config = dict(
    model='class-conditioned image flow-matching model',
    horizontal_flip=True,
    arch='dit',
    logit_normal_time=False,
    moe='soft',
    num_experts=16,
    moe_every=2,
    expert_mlp_ratio=0.25,
    positions='learned',
    learning_rate=0.0019,
    beta1=0.9,
    decay_fraction=0.4,
    final_lr_fraction=0.05,
)
Rows from block 8, named by matrix and row number. Rows with one number belong to one attention dimension. Each number is 128 + 24 x the weight over its row's rms, rounded and kept within 0 to 255. All counts start at 0. After the name is the row's rms in percent of the matrix's.
# v: attention value (model.blocks.8.attn.v.weight, 128x128), inputs 0-127
# proj: attention output (model.blocks.8.attn.proj.weight, 128x128, transposed), outputs 0-127
v.74 097 [138 131 151 138 167 120 122 119  98  97 138  93 132 108 125 115 124 130 106 116 122  74 131 144 132 210 135 130 147 153  90 105 100 131 181 106 111 105 103 117 147  75 147 108 133 110 137 103 147 128 149 112 176 121 135 126 139 143 124 104 160 138 110  85  89 122 122 101 171 141 117 166 135 133 210 124  98  99 148 164 135  91 125 163 126 160 127 127 129 127 125 120 127 163 149 112 122  94 163 134 136 132 122 147 127 132 131 105 112 120 141 112  69  89 102 151 121 137 126 108 109 124 107 124 134 137 135  86]
proj.74 087 [ 93 132 104 130 165 109 110 118 140 164 114  92 148 120 155 106  93 133 105 124 147 159 141 138 111 157  85 151 136 152 147 100 104 138  91 140 126  92 144 126 128  76 141  97 108 149 131 117 123 121 165 119 147 141 111 112 137  86 165 141  87 129 115 126  71  85 109 165 141 116 132 128 147 157 165 178 144  88 127 152 109 166 139 166 161 127 153 158 154 139 123 116 124 143 163 113 151  78 146 110 143 133 148 141 135 164  64 156 128 107 118 129 127 125 124  87 125 138 134 145 130 140 144 175 117 125 109 138]
v.75 088 [120 133 180 126  92 116 122 106 117 128 123 125 112 110 143 116 136 118 162 112 128 133 121 131 134 111 151 135 133 100  86 175 146 141 144  92  94 188 105 109 162  60 127 119 148 152 141 125 119 119 158 135 100  86 100 128 135  95 112 108 135 135 155 123  97 149 137 156 162 140 129 105 137 117  79 173 160 125 115 130 114 150 136 169 102 174 145 168 132 108 165 171 195 133 128 150 100 119 139 129 128 137 126 123 127 162 107 174 166 137 100 127  98 110 129 119 131 134  89 104 116 120 146 122 122 171 128 120]
proj.75 099 [165 166 109 145  98 112  94 149 135 122 160 127 153 131 118 131 153 118 150 144 135 151 112 144 118 128 119 155 100 136 148 169 169 105 101 161 102 125 158 165 134 106 142 122 120 125 138 106 156  97 143 129 131 128 145 138 112 101 136 137 122 134 139 119 127 134 132 123 150 123 119  91 133 194  84 143  89 125 147 150 136 135 140 189 150 138 114 133 116  97 137 105 220 151 138 119 117 108 128 136 142 121  95 108 149 149  93  93  78 107 183 133 176 150 130 111  86 107 143 127 143 144 150 120 102 147 117  97]
v.76 081 [151 130  82 117 121 151 121 135 100 138 108 120 136 157 121 145 107 121  80 125  96 154 130 125 117 233 146 144 152  91 116 162 124  86 166 151 151 118 145 147 113  82 195 103 152 151 132 130 164 145 147 123 149 107 131 135 139 130 115 137 109 114  97 143  91 125 116 111 143 125 110 151 100 117 187 148 121 153 122 136 100 111 144 131 113 129  62 143 121 146  97 114 149 139 123 121 134 127  95 164 122 126 114 117 127 121 139 107  68 159 133 132 175 125 129 117 133 111 128 134 127 142 134 136 118 112 111  94]
proj.76 090 [117 130 167 107  68 148 150 131 143  84 124 151 111  79 158 112 125 146 129 129 128 101 145 117 141 163 138 167 130 125 130 156 128 149 107 126 140 149 120 109 107  83 157 111 110 115 113 103 147 128 128 124 126 141 117 146 151 126 120 133 154 170  97 119 109 136 135 119 138 123 124 142  99 106 143 125 129 160 146 164 134 176 130 104 146 143 233 135 115 128 120 133 122 146 114 143 124 147 172  76 124 109 171 160 128 146 191 102 165 121 118 125  94 121 131 137 133 147 146 119 125 138 144 123  83 102 144 176]
v.77 093 [137 128 147 137 128 123 125 106 112 140 142  90 136 109 138 162 120 128  92 109 102 161 132 119 125  48 167 143 135  93 157 156 162  99 111 138 130 121 131 157 158 109  95  99  44 126 128 126 177 131 147 133  82 141 145 142 129 138 113 135 111 123 138 153  89 119 139 100 133 121 106 167 123 111 174 115 119  84 128 154 126 127 126  95 115  98 154 101 125 167 127 111 173 149 155 133 167 125 130 142 127 117 107 100 131 137 135 125 144 102 154 152 155 136 145 128 127 116 154 140 132 140 121 139 122 160 146  49]
proj.77 091 [110 127 114 122  95 160 137 106 118  88 116 111 167 143 153 111 115 148 107 137 139 103 167 132 133  86 116 172 110 187 101 148 147 135 139 127 131 140 123  97 118  73 113 127 172 101 114 120 129 137 119 130 109 120 148 133 138 142 152 133 154 137 109  88  58 108 129 143 151 151 132 172 126 140 146 125 117  88 111 108 141  84 123  99 151 120 110 130 110  98 133 113 155 162 140 138 144 165 122  86 134 132 121 151  97 122 125 132 150 177 118 130 106 149 149 134 143 124  92 107 139 112 103 137 126 132 113 225]
v.78 092 [154 133 108 141 117 119 136 109 103  84 144 134 128 110 140  88 128 138 128 135 140 110 127 129 133 139 124 117 132 135 143 171 108 123 178 157 101 107 140 125 106 147 174 126 167 100 127 106 103 124 188 123 195 145 152 124 115 124 122  96 144 142 112  95 151 110 119 123 117 136 122 156 144 126 127 110 134  93 126 132 142 103 118 118 188  41 123 130 125 124  60  93 105 161  74 112  66 129 132 106 126 110 149 159 137 139 142  79 114 148 135 137  94 122 121 147 114 141 122 133 119 122 122 125 140 150 160 133]
proj.78 092 [ 98 138 110 121 118  93 127  93 120 146 106 101  88 117 128 109 111 120  90 119 130 146 121 134 112 127 174  99 130 147 143 160 137 180 107 110 119 102  85 133 152 150 133 115 119 183 130 142 109 111 175 114 144 111 104 136 132 158 114 140  78 159 118 115 133 109 111 128 122 111 106 126 160 169 126 106 110  55 111 113 109 176 135 113 135  95 137 147 146 165 111 145  72 125 119 158  69  75 125 156 119 162 122 144 129 140 141 148 107  80 129 115 110 150 108 116 161 124 141 141 118 118 138 126 146 155  97 122]
v.79 086 [128 128 112 113  82 102 134  99 107 118 129 104 121 124 134 147 127 126 169  78 126 139 129 116 128  73 111 130 141 110 140 117 112 132 133 107 119 133 128 153 148 153 196  93 183 154 121 133 115 123 196 126 105 158 132 135 130 116 136 127 118 120 108 152 163 143 129 179 130 132 127 135 130 113  36 136 169  97 127 165 137 114 121  99 140 104 123 190 122 118 127 123 162 155  69 144 139 147 116 115 121 125 129 137 142 149 146 124 179 146 145 130 116 135 132 111 125 125  95 129 112 139 114 130 119  69 110 145]
proj.79 083 [153 111 151 127  82  72 118 108 105 144 153  78 111 117 117 127 142 128 159 178 161 106 146 145 128 105 128 129  86  99 112 117 130 143 108 114  98 134 139 118 141 159 147  93 120  90  96 147 127 133 200 145 113 111 147 154 152 132 164 148 128 149 102 126 139 121 119 117 151 126 115 148 137 156  93  75  93 103 129 156 122 163 115 130 111 129 137  89 111  87 129 153 163 184  95 132  93  88 131 135 104 129 111  91 136  93 153 119  79 112 139 122 143 149 127 121 137 129 134 146 128 130 111 137 118 118 150  81]
v.80 090 [114 130 145 141 150 138 128 129 101 122  97 109 101 151 128 193 146 121 180  97 128 139 133 129 123  80 141 123 155 177 144 167 103 137 167 128 123 117 124 108  69 139 142 143  59 126 121 158 145 133 123 129 154 126 110 130 125 121 127 129 117 109 128 131 129 148 130 160  81 105 150 100 113 136 198 135 155 134 133  95 132 116 123 153 110 140  59 144 132 128 219 155 109 154 140 124  98 146 132 142 113 154 123 112 126 123 135 145 136 139 137 156 122  95 132 117 131 141  94 125 123 138  99 128 118 129  80 123]
proj.80 092 [126 130 153 144 106 175 150 143 172 143 134 122 114 111 145 125 118 127 207 138 133  87 138 103 128 104 147 104 139  40 132 198  98 155 129 142 106 156 156 138 108 130 139 142 148  75 130 119 139 146 118 138 132 122 118 109 155 123 125 117 139 115 123 127 131 106 132 118 104 115 130 124  91 100 156 129 114 147 151 120 111 121 116 165 139 137 160  99 128 127 189  81 153 148 110 158  85 139 110  81 128 128  73 116 135 111 158 116  98 113 103 141 122 119 152 150 138 146 148 145 136 143 131 122 129 150 161 147]
v.81 107 [111 130 166 139 122  99 126 118 171 166 159 144 152 110 145  92 121 126  77 149 117  89 118 119 125 123 156 127 115 153 150 141 155 142 127 129 123 120 143 147 101 146  97 111  95 118 134 104 122 132 151 143 132 114 101 133 136 130 102 139 123 131 159 139 162 143 123 110  96 148 136 148 157 123 161  93   0 128 126 118 110 134 149  90 137 170 158 113 124 139 105 128 121 116 110 115 100 152 141  76 132 114 107 142 103 126 118 157 121 159 130 115 147 125 117 123 129 139 146  95 146 121 147 132 124 171 134 128]
proj.81 128 [151 145 135 137 142 121 119  86  58 118 113 177 136 132 124 157 101 133  64 106 150 155 124 151 105 114 135 145 127 141 124 109 141 128 122 152 130 117  95 127  96 129 106 124 135 123 132 124 121  92 150 113 138 123 127 130 125 137  90 122 129 126 131 122 121 127 119 167 134 147 128 146 147 140 147  91 252 122 130  83 149 113 133  75 110 129  69 127 120 143 124 124  78 151 155 134 111 153 121 169 128 140  88 141 130 101 142  94 129  95 147 151 134 130 126 110 112 123 121 122 118 113 124 109 125 160 139  91]
v.82 102 [140 128  40 137 147 157 109 131  85 118 120  81 144 143 111 164 121 115 111 139 123 112 129 127 130  12 128 120 127 141 148  85 135 131 132 144 126 112 122 150 157 113  57 190 147 115 134 166 101 123 157 126 154 129 124 128 150 129 104 132 147 109 141 130 115 113 129 137 131 135 105 137 129 138  68 111 128 116 131 147 132  93 139 141 142 140 164 198 128 140 155  95 140 160 110 128 134 132 149 121 120 133 147 143 121 144 124 126 112 148 142 112 114 112 129 141 130 115 113 135 137 128 146 134 123 105 150  90]
proj.82 092 [122 112 164 131 146 141  92 151 136  94 132 117 109  74 142 125 121 126 111 119 160 135 155 130 143  78 127 120 110 141 116  79 138 132 114 105 120  78 179 106 147 102  81 153 121  98 139 143 157 129 172 113 128 144 148 141 144 124 132 139  91 110 138 133 111 124 120 137 134 114 136 156 105 159  89 107 129 123 145 127 122 115 147 161 126 155  80 114 137 132 138 170 121 128  64  85 128 134  84  90 126 117 134 123 133 157 169 113 150  97 104 146 184  98 123  86 105 125 134 145 118 117 142 148  76  95 134 159]
v.83 105 [123 132  78 134 119 129 121 121 102  96 118 108 113 138 129 145 127 120 191 136 123 111 129 124 128 142 109 122 154 113 152 125  99 104 156 139 135 155 104 138 243 126 115 188 118 138 151 108 125 124 128 103 113 122  67 113 120 140 111 104 108 134  87 123 127 107 135 131 130 145 130 114 136 115 132 168 192 120 119 148 114 100 136 159 113  58 117 108 133 124 138 116 161 137 143 154 126  96 127 145 126 128 123 154 163 154 125 166 114  75 127 115 100  98 135 130 125 124  86 157 110 142 140 126 130 152 137 125]
proj.83 116 [121 115 132 150 119 111 129 127 160 119 138 115 119 156 109 109 151 113 170 121 114 122 113 119 116 135 117 122 130 129 126 126 112 128 116 108 123 135 154 107 194 114  99 124 144 104 157 134 133 136 151 132 130 149 215 128 163 143 101 152 163 136 108 106 125 147 137 122 138 132 130 104 141 156 132 158  57 122 154 165 111 107 130 172 135 114 124 124 124 117 138 146 208  97 128 120 144 106 122  83 118 124 109 133 129 172 132  84  90 183 138 127 199 130 102 121 163 152 158 153 123 162 146 132 111 134 119 137]
v.84 099 [ 94 127  82 130 120 131 114 125 108 111 105  95 109 128 130 167 138 120 204  85 136 127 126 133 124 223 108 116 137 160 156  88 169 154  78 129 117 124 111 166 171 110  80 172 137 128 120 120 168 127 113 135 142 106 105 114 120 107 131 151 109 124 131 133 159 143 135 165 130 121 130 115 121 127 163 105 171 101 130 149 154 104 113 142 117 149 124 138 132 117  82 151 151 163 143 131 135 141  95 144 115 145 149 115 120 128 137 153 187 111 139 135 106  91 124 117 129 138 118 145 119 125  98 123 127 103 101 126]
proj.84 093 [161 117 150 148 113 133 126 150 140 129 159 148 127 132 119 136 141 118 191 145 125 138 112 126 113 173 105 126 112  69 109 104 145 127 161  91  88 116 169 110 145  76 103 150 126 119 112 120 105 141 123 120 134 139 165 136 121 128 164 127 153 138 138 129 135 123 119 137 140 140 124 159 114 121 148 102  88 118 167 163 128 155 112 179 105 154  88  96 126 100 123  79 169 182 134 148 113 113 126  87 111 138  90  68 117  93 100 121  97 141 116 160 157 114 142 118 135 139 127 154 118 135  94 138 149 125 163  93]
v.85 067 [167 131 171 127 111 133 123 130 160 100 185 140 132 154 101 169 124 125 117 105 123 144 132 129 120 102 167 115 137  95 140 130  81 117 177 107 137 155 116 116 151 154 179 123 161 108 128 131 119 127 122 119 124 109 123 127 127 121  97 131 131  88 117 152 125 113 134 120 126 134 119 145 137 162  38 135 113 139 136  99 139  84 134 134 134 107  66 146 131 135 163 120 191 148  89 129  98 161 106 107 116 152 126 183 145 178 123 163 123 129 137 119 110 106 109 112 133 109  87 113 115 125 114 137 110 117 123 109]
proj.85 067 [ 99  78 141 133 127 127 130 144  94 156 127  82 141  98 129 138 136 136 109 154 113 123 131 131 102 132 149 115 136 138 119  90 117 132 117 147 130 137 143 122 145 120 140 118 124 151 114 149 131 155 145 127 113  97 134 192 204 156 116 133 143 132 133  97 125 134 121 145 134 165 104 136 122 188  88 119 128 124 136  81 116 121 137 149 118 116 221 133 120 134 134 141 194 148  88 149 105 124 158 128 139 115 146 129 153 155 178  97 107  96 125  64 128 128 120 137 151 118 135 129 130 140 119 143 141 144 148 173]
v.86 079 [120 124 191  97 125 145 126 172 109 118 129 140 143 149  94 176 126 148 156  89 142 153 125 143 117  73 146 125 136 119 138 190 138 147 144  90 137 133 120 132 143  86 103  85 168 132 126 132 144 128  55 125  99 123 111 118 153 126 115 159 133 122 144 127 138 135 127 142 189 130 113 118 111 137 145 105 121 159 110 157 131 115 135 127  88  70  94 112 133 110  59 105 171 109 168 130 100 148 150 150 125 146 133 153 138 123 110 142 134 119 131 117 117 105 115 112 138 112 125 131 127 127 102 129 124  75 118 120]
proj.86 076 [147  78 109 120 116 166 165 188  90 145 150 126 122  93 100 139 136 137 156 167 134 130 109 100 135 123  77 121 121  73 116 152 119  89 109 163 133 132 150 119 117  71 114  89 140 123 129 155 127 166  86 132 123 103 131 152 129 133 133 124 148 143 140 158 123  98 110 152 143 123 116 153 123  76 129 102 121 175 133 182 120 126 115 152 129  97 135 175 134 129 105 175 154 152 142 143 120 129 135  90 121  97 193 115 137 105 154 127 160 126 129 126 102 129 156 106 121 129 140 157 129 128 132 106 130 119 144 144]