config = dict(
    arch='dit',
    dataset='capsule endoscopy frames (Kvasir-Capsule)',
    norm='layernorm',
    activation='silu',
    fused_qkv=False,
    num_experts=16,
    positions='learned',
    grad_clip=3.0,
)
Rows from block 7 of a small class-conditioned image flow-matching model, named by matrix and row number. Rows with one number within an expert belong to one neuron, the router's apart. Each number is 128 + 32 x the weight over its row's rms, rounded and kept within 0 to 255. All counts start at 0.
Before each expert's rows are labels from the 100 images, of 14976 (inputs lightly noised), where the router gives the expert most weight on average: "top examples" is what is common among them. Only what is clearly more common there than usual is listed. The data: capsule endoscopy frames (Kvasir-Capsule). In brackets: how many of the 100, against the usual share in percent.
# router: slot weights (model.blocks.7.mlp.router.weight, 32x128), inputs 64-127
# up: expert up (model.blocks.7.mlp.up, 16x32x128), inputs 64-127
# down: expert down (model.blocks.7.mlp.down, 16x128x32, transposed), outputs 64-127

# expert 14
top examples: finding: blood fresh (25 vs 0.9)
router.28 [105 102 101  83 126 128 162 104 120  63 133 149 101 146  90 113 145 196 109 168 125 143 198 100 121 163 153  73 145 127 132  76  97 143 139 123 110 131 161 156 112 137 100 121  91  52 125 112 165 163 136  96 120 161 126 141 126 213 146 130 116 206 163 148]
router.29 [ 90 123 188  75 155  94 149  99 156 169 133 172  92 116 107 178 152 151 100 134 101 152 131 120 120 139 123  32  57  81 119  63 135 127 154 129 104 124 148 144 147 139  98  92  72 100  83 143 111 203 111 114 144 170  80 137 146 215 185 136 122 143 174 159]
up.0 [112 128 160 117 143  86 124 105 172 176  69 113 114 125 145 168 159 133 105 132  94  99 141 154 124 125 120 142 100  70 124 131 116 164 104  83 107 151 136 210 111 144 148 142  82  89 121 120 119 135 128 102  98 134  86 148 171 130 105 138 146 115 131 134]
down.0 [129  99 116 147 151 159 135 117 149 122 128 120 193  83  74 142 160  98 123 124 158 107  83 150  96 133 119 148 111 114 206 141 157 160 125 140  96 122 205 173 143  63 155 130 136  73 104 136 123  90  98 129  91  86 103 117 103 101 117 112 125 191 205 117]
up.1 [128 164 184 148 145 108 175 104 120 184  98 155 128 112 133 120 116 153 146  65 113 126 140 157 129  94 141 117 174  91 143 111 141 141 117  52 140 129  91 183  41 186 110 124  83 154 122 164 137 156 113 164 113 122  63 128 144 128 125 120 127 151 110 160]
down.1 [165 111 100 139 105 113 177 112 124 147 127  64 169 129  98 100 128 142 122  73 124 138 144 103 130 119 134 108  73 100 158  94 122 178 137 129  87 154 206 134 150 124 161 126 147 112 108 128 119  87 115 161 139  65 110 118 126 124 137 190  97 182 219 127]
up.2 [146 163 155 126 117 161 135 124  61 114 121  80 222 127 120  86  41 184 225 165 121  94  63 150 128 157 141 169 141 142 148 134 141 137 110 152 166 141 148  93  87 128  95 147 138 153 115 126 103 139 100 153 144 130  88 146 100  62  90 123 128 127  52  98]
down.2 [177 128 155  92 110  82  95 146 140 111 119 102 204 126  71  77 132 140  99 190 147 139 125 124 139 193 118 103  68  96 141 170 136 130 136 100  85 104 198 199 152 117 112 150 151  70 124 125  71 135  82 164 125 170 120 118 114  89 158 126 129 124 178 141]
up.3 [118 149 183 122 110 158 128 143  77 125 122 186 151 149 107 110  90  87 156 103 139  56  71 129 129 132 123 162 107 153 147 139 127 112 127 161 176 122 155  78 139 145  88 136 117  96 121 130 122 105 116 162 142 131  88 140 112 114 124 115 150 114  36 113]
down.3 [147 153 175 101 105 105  80 142 104 111 119  84 186 189 181  82 115 119 139 125 143 137  63 118 168 135 121 144 140 113 123 150 124 123 121  98 115  79 157 153 108 118  94 147 166  89 110 114 120 173 120 191  86 145 119 151 125 145 167 137  49  93  89 164]
up.4 [146 159 152 123 117 164 137 125  56 114 118  84 224 129 121  86  37 180 220 160 125  89  64 147 128 157 141 173 144 143 144 139 129 138 113 155 174 134 145  88  92 125  96 144 138 147 116 126 103 126 100 155 144 130  86 146 104  63  94 121 126 135  45  98]
down.4 [172 131 153  89  97  80  99 144 128 110 113  86 199 128  77  77 129 132  99 182 149 134 118 121 138 194 118 111  70 103 146 170 137 127 135 108  91 100 196 192 150 117 111 153 151  67 124 123  70 144  72 166 129 171 107 124 116  97 160 128 122 128 169 145]

# expert 11
top examples: finding: pylorus (37 vs 3.4)
router.22 [109 127 131 132 150 187 119 122 118 147 179 138 131 141 145 113 138 144 107 127 147 149 146 112 136 136 148 108 141 120 154  63 156 107  56 169  98 140 125  62 126 105 130 129 148 133  61 150 136  71  92 143 144 179 120 137 112 126 189 103 123  95  78 169]
router.23 [124 133 132 130 157 191 135 126 108 143 155 135 132 136 136 121 138 160 104 115 151 126 138 115 138 137 150 109 139 121 143  64 157 108  52 163  98 134 125  52 131 105 129 128 141 140  67 156 134  73  89 151 140 174 111 139 113 123 197 108 127 108  88 159]
up.0 [ 82 108 125 114 121 131 113 107 170 142  76 107 198 129 184 116 160 117  90 228  80  80  75 107 143  76 157 164 142 137 143 130 125 135 122 141 114  75 146 154 146 122 118 108 119  81 133 117  14 150 138  90  83 146 159 128 121 123 128 112 154 155 150 117]
down.0 [113 138 129  86 136 151 127 121 222 131 123 141 160  81 104 157 112 161 115 112 185 132 147  96 153 125 125 101 121 102 105 174 133 159 113  21 162  82 133 216 107  75 216  88  88 146 122 123  95 172 130 160 137 114 136 178 228 103 125 128 168 105 143 120]
up.1 [108 127 129  91 127 127  99 130 145 138 125 156  81 124 136 119 255 152   0 132  94 156 126 110 123 103 114  98 107 150 150  86 143 125 111 127 118 119  81 128 106 140 107 146  61 159 124  98 106 163 103 111 129 160  95 110 109 194 140 131 146  97 138 109]
down.1 [120 138 153 125 132 114  95 139 118  99 133 110 182 143 101 161 129 202  88 140  95 145 110  94 206  71 137  75 120 107 118 213 124 184 126 182  44  66  56 147 119 113 140 148 113 177 146 101 114 119  79 136  91 222 164 149 159 128 120 119 134  87 163 107]
up.2 [148 140 206 152 140 113 176 151 120  94 104  98 168 125 125 193  51  82 200 133 135 111 105 159 126 139 150 134 127 127 130 210 111 130 141 106 140 135 191 140 137 130 165  78 148  91 127 159  83  96 172 146 132 131 213 142 147 110 118 135  94 135 137 141]
down.2 [172 125 110 101 140 171 162 171 150 140 134 115 135 151 165  83 158 135  88 133 109 112 109 137  77 125 152 113 129 156 133 174 152 152 125 169 142 176 174 143 120 187  84 117 142 112  65 147  60  58  77  65 123 160  94 149  76 118 152 124  93 158 143 153]
up.3 [160  43 176  94 195 119  63 133 151 106  75 179 136 136 131 153 151 133 125 124  73  80 114 106 142  89 143 102 121 176 145 134 132 165 115  97 113  71  86 153 124 148 144 102  97 139 154  96  72 177 125 121  93 133 127 110 117 128 124 105 126 141 146 133]
down.3 [161 140 150  55 136 142 150  73 167 104 113 125 133 113  67  90 119 114  83 163 114 128  92 149 144 141 133 125 153 126  93 171 146 135 131 150 155 129  86  53 101 138 163 172 130 103  90 112 126 127 136  91  87 144 117  16 126 106 101  86 189 143 145 144]
up.4 [153 141 179  91  82 125 133 148 108  50 121 163  83 119  95 131  85 117 198 104 125  92 167 153 122 128  85 136 115 112 128 134 111 115 114 126  91 190 183 114 137 166 119 109 128 162  93  94 126 115 126 112 166 120  78 145 105 101 123 124  91 147 125 149]
down.4 [196  93 128 119 125 140 150 121 106  69 125 130 113 148 110  88 157  99 131 117 126 116 137 156 121  76  98 172 162 136 170 111 176 106 130 152 110 136 149 108 142 136 106 147 149 121 132 111 146  79 156  61 113 120 125  43   0 146 142 108 111 175 113 158]

# expert 13
top examples: finding: ileocecal valve (94 vs 8.8)
router.26 [134 125 134 145 116 113 109 111 131 176 156 114 181 106  84  86 112 152 136 150 132 126  72 181 115 134 161 206 138 160 170 194 191 113 107 157  92 164 122 125 117 108 179 106 131 151 103 153 160 151 191 149 117  49 155 142 134  77  96 125 163 117  93  81]
router.27 [160 144 118 136 119  65 129  87 137 128 150 182 158 115  95 126 100 173 119  93 146 137 108 137 104 151 161 157 127 174 126 146 136 104 153 197 134 135 171 147 102 147 163 134 128 132 126 183 173 134 218 136 118 110 117 156 158 129 127 166 160 150 157 127]
up.0 [118  92 205 121  76 151  85 132  60  93 100 147  94 145 140 124 162 100 110 114  70  98 104  98 145  90 109 109 145 129 131 122  99 199 118 115  11  73 131 121  84 142 153 102 118 140 179  94 116  94 141 117 100 158 167 142 134 142 127  85  98 119 118 123]
down.0 [112 142 113 128 184  68 137 160  89 116 111  76 121  78 169 118 143 196 133 125 129 136  57 128 124 185 133 114  95 126 125 123 114 153 126 166 110 149 161  92  41 126 128  66 139 150  87 125 211 147 154 199  79 104 158  61 174  86 168 139 123 100 138 126]
up.1 [ 86 136  97 113 154 118 116 150  89 162  96 165 100 156 108 192 255 118  61 118  93 133 126 150 155 107 106  72 120  83 148  98 149 153 126 146   0 139 146 164 135 140 127 112 148  91 128  95 100 167 122 100 114 157  95 152 132 152 133 111 106 130 162 140]
down.1 [ 95  94 161 131 143 124 151 189  44 149 125 159  92 150 127 122 155 107 176  60 136 116 183  94  41 132 125  81 144 103 139 105 128 111 111  63 135  53 135 104 116  79 102 164 102 178 166 125  91 151 129  98 174 107 152 198  92 149 142 137 123 111  80 150]
up.2 [159 130  77 168 159 147 173 143 115  94 125  93 140 168 137 104  96 116 147 150 103 101  92 140 143 128 125 185 137 154 150 190 139 132 108  96 193 115 144 128 105 131 165 171 146 130 182  94 174  95 117 150  81  42 130 127 127  83 106  90 159  95 125  77]
down.2 [146 147 115 131  82 142 150  72 189 153 129  91 148 109 128 147  78 150  89 179 114 130  61 165 171 140 120 177 113 128 117 141 109 118 130 160 149 192  76 165 132 142 187 145 132  96 130 129 199 147 121 136  99 156 109 116 154 180  79 159 116 110 146 131]
up.3 [100  91   0  90 131 122 151 122 108 108  72 139 114 143  86  82 118  47 133 150  96 135  94 131 127 144 153 162 143 109 112 158 109 135 128 167 204 113  91 136 182 142 127 142 133  62 151 117 199 118 141 130 107  98 114 108 148 114 125 131 133 153 149 129]
down.3 [106 173 153 112  97 163 131 180 123 131 120 117 144 165 110 142 126 144 111  98 138  77 118 156 149 139 124 212 126 129 156 156 183 145 163 130 147 139 167 202 168 195 127 143 104 133  99 141 195  65 116  92 130 141 103 117 144 157 133 167 155 186 155  86]
up.4 [109  73 188 106 105 153  56 136  84  87 123 139  84 157 146 107 161  96 109 107  85  97 126 131 132 109 125 121 138 155 118 119 129 188 112 118  61  77 124 107  86 132 166 109 115 159 160  94 111 106 136 111 106 170 165 116 129 134 125  87  97 115 101 112]
down.4 [127 113 111  92 178  77  97 146 115 121 126  71 133 106 153 161 156 167 134 154 135 124  74 136 138 152 137 114  90  95 135 108 144 166 118 170  88 138 113  75  42 129 141  97 161 141  81 130 193 136 180 184  97  92 167 109 198  84 165 121 127 116 164 128]

# expert 6
top examples: finding: reduced mucosal view (89 vs 6.2)
router.12 [173 114  10 114 123 144  53 203 115 128 153 104 123 132 152 124 127 132 114 128 113 145  91  92 132  95 126 181 134 188 183  94 152 157 121 109 133  99  98  73  97 147  82  90 103 148 205 110  80 137 122 168 156 104 131  72  88  71 128 128 104  90 101 108]
router.13 [198 158 160 173 146 137 147  83 148 158 135  97 133 138 153 140 118 181 128  62 169 163 164 166 141 191 132 117 158  76  57 122 135 103 123 116 136 197 140 170  88 112 155 148 178 123  89 140 163 152 146 131 125 172 102 184 165  80 103 133 139 161 129 137]
up.0 [118 173  97 134 131 142 128 143  95 151 127 137  96 124 125 144 255  95  70 180 105 171  84 148 142 115 127 103 143  93 163  83 162 130 106 137   0 131 137 133  77 146 111 103 181 121 125 129 121 170 112 152 131 164 161  95 110 126 134 107 151 116 158 118]
down.0 [ 62 135 140  95 107  70  74 127 120 108 127 116  91 125  99 174 152 120 141 203 113 140  92 106 187 114 143 135 131 118 138 140 129 140 126 118 132 119  96  65 141  78 142 154  55 171 183 116 156 151 134 180 123 138 174 103 140 126 124 166  85 118  92 122]
up.1 [103 160 146 135  88 146 135 123  92 144 154 113  99 110 118 123 229  68  89 206 152 121 105 122 131 151 152 129 141 110 148 109 135 102 112 120   0 157 120 111 109 113 145 111 151 143 105 152 186 113 131 140 152 137 218 146 123 131 104 138 146  95 136 140]
down.1 [ 67 122 120 130 108  76  96 108 142 113 135 144 115 118 111 165 139 157 140 172 125 113  58 144 140 173 131 161 162  88 203 123 150 126 143 157 133  97 139 141 127 171 238 121  85 181  94 127 215 140 152  83  96 134 172 159 175 132 110 150 106  78  98 145]
up.2 [ 89 168 109 106 165  80 223  97 155 156 105 159  88 116 117 166 185 122  81 167 119  90 147 143 103 103 109  89 103  95 108 148 130 123 157 133  80 102 119 163 161 176 133 108  87  73 149 139 137 146 173 102 112  77 186  97 164 159 169 143 112 149 185 152]
down.2 [127 124 145  82 116 175 175 136  45 157 134  87 162 146 107  53 158  81 125 158 122 123 189  84  84 132 126  98 144 168 155 146 156 172 140 128 105 173 104 124 116  89  47 220 151 109 112 123  73 126 119  95 121 142 139 145  63 112 137 147 111 186 159  97]
up.3 [142  89 157 123 210 133  74 119 136  57 104 130 162 137  99 166  90 115 165  87 152  74 155 129 157 177 123 103 153 162  90 161  51 118 149 148 188 152 204 132 144 112 120 115 146 153 131 122  93 113 137 109 151 141 120 216 156 152 130 134 104 175 119 136]
down.3 [133 143 120 130 140 164 188 104 117 144 133 110 156 121 155  46 128 127 128  98 165 149 185 109 138 191 115 113 123 165 174 131 183 189 143 142 115 155 174 129  97 182   6 132 134 126 123 119 144 114 136 109 129 122 143 153 113 111 105 129  89 138 173 134]
up.4 [140 114 141 145 122 114 191  69 120 161 138 133 222 125 144 134  84 156 145  23 140 121 157 170 117 131 175  98 145  84  92 149 127 148 161  86 216 116 110 152 153 153 109 156 151  45 108 147 125 123 107 143 100 150  64 121 166 135 127 131 134 147 132 184]
down.4 [197 158 134 182 146 150 146 100  87 152 111 164  91  97 142 106 113 160 123  50 117 153 102 198 116 123 127  94 144 190 137  92 146  56 110 111 121  80 144 162 103 122 106  93  83  73 204 119  79 145 120 133 182 132 133  93 117 116 106 111 166 106 159  84]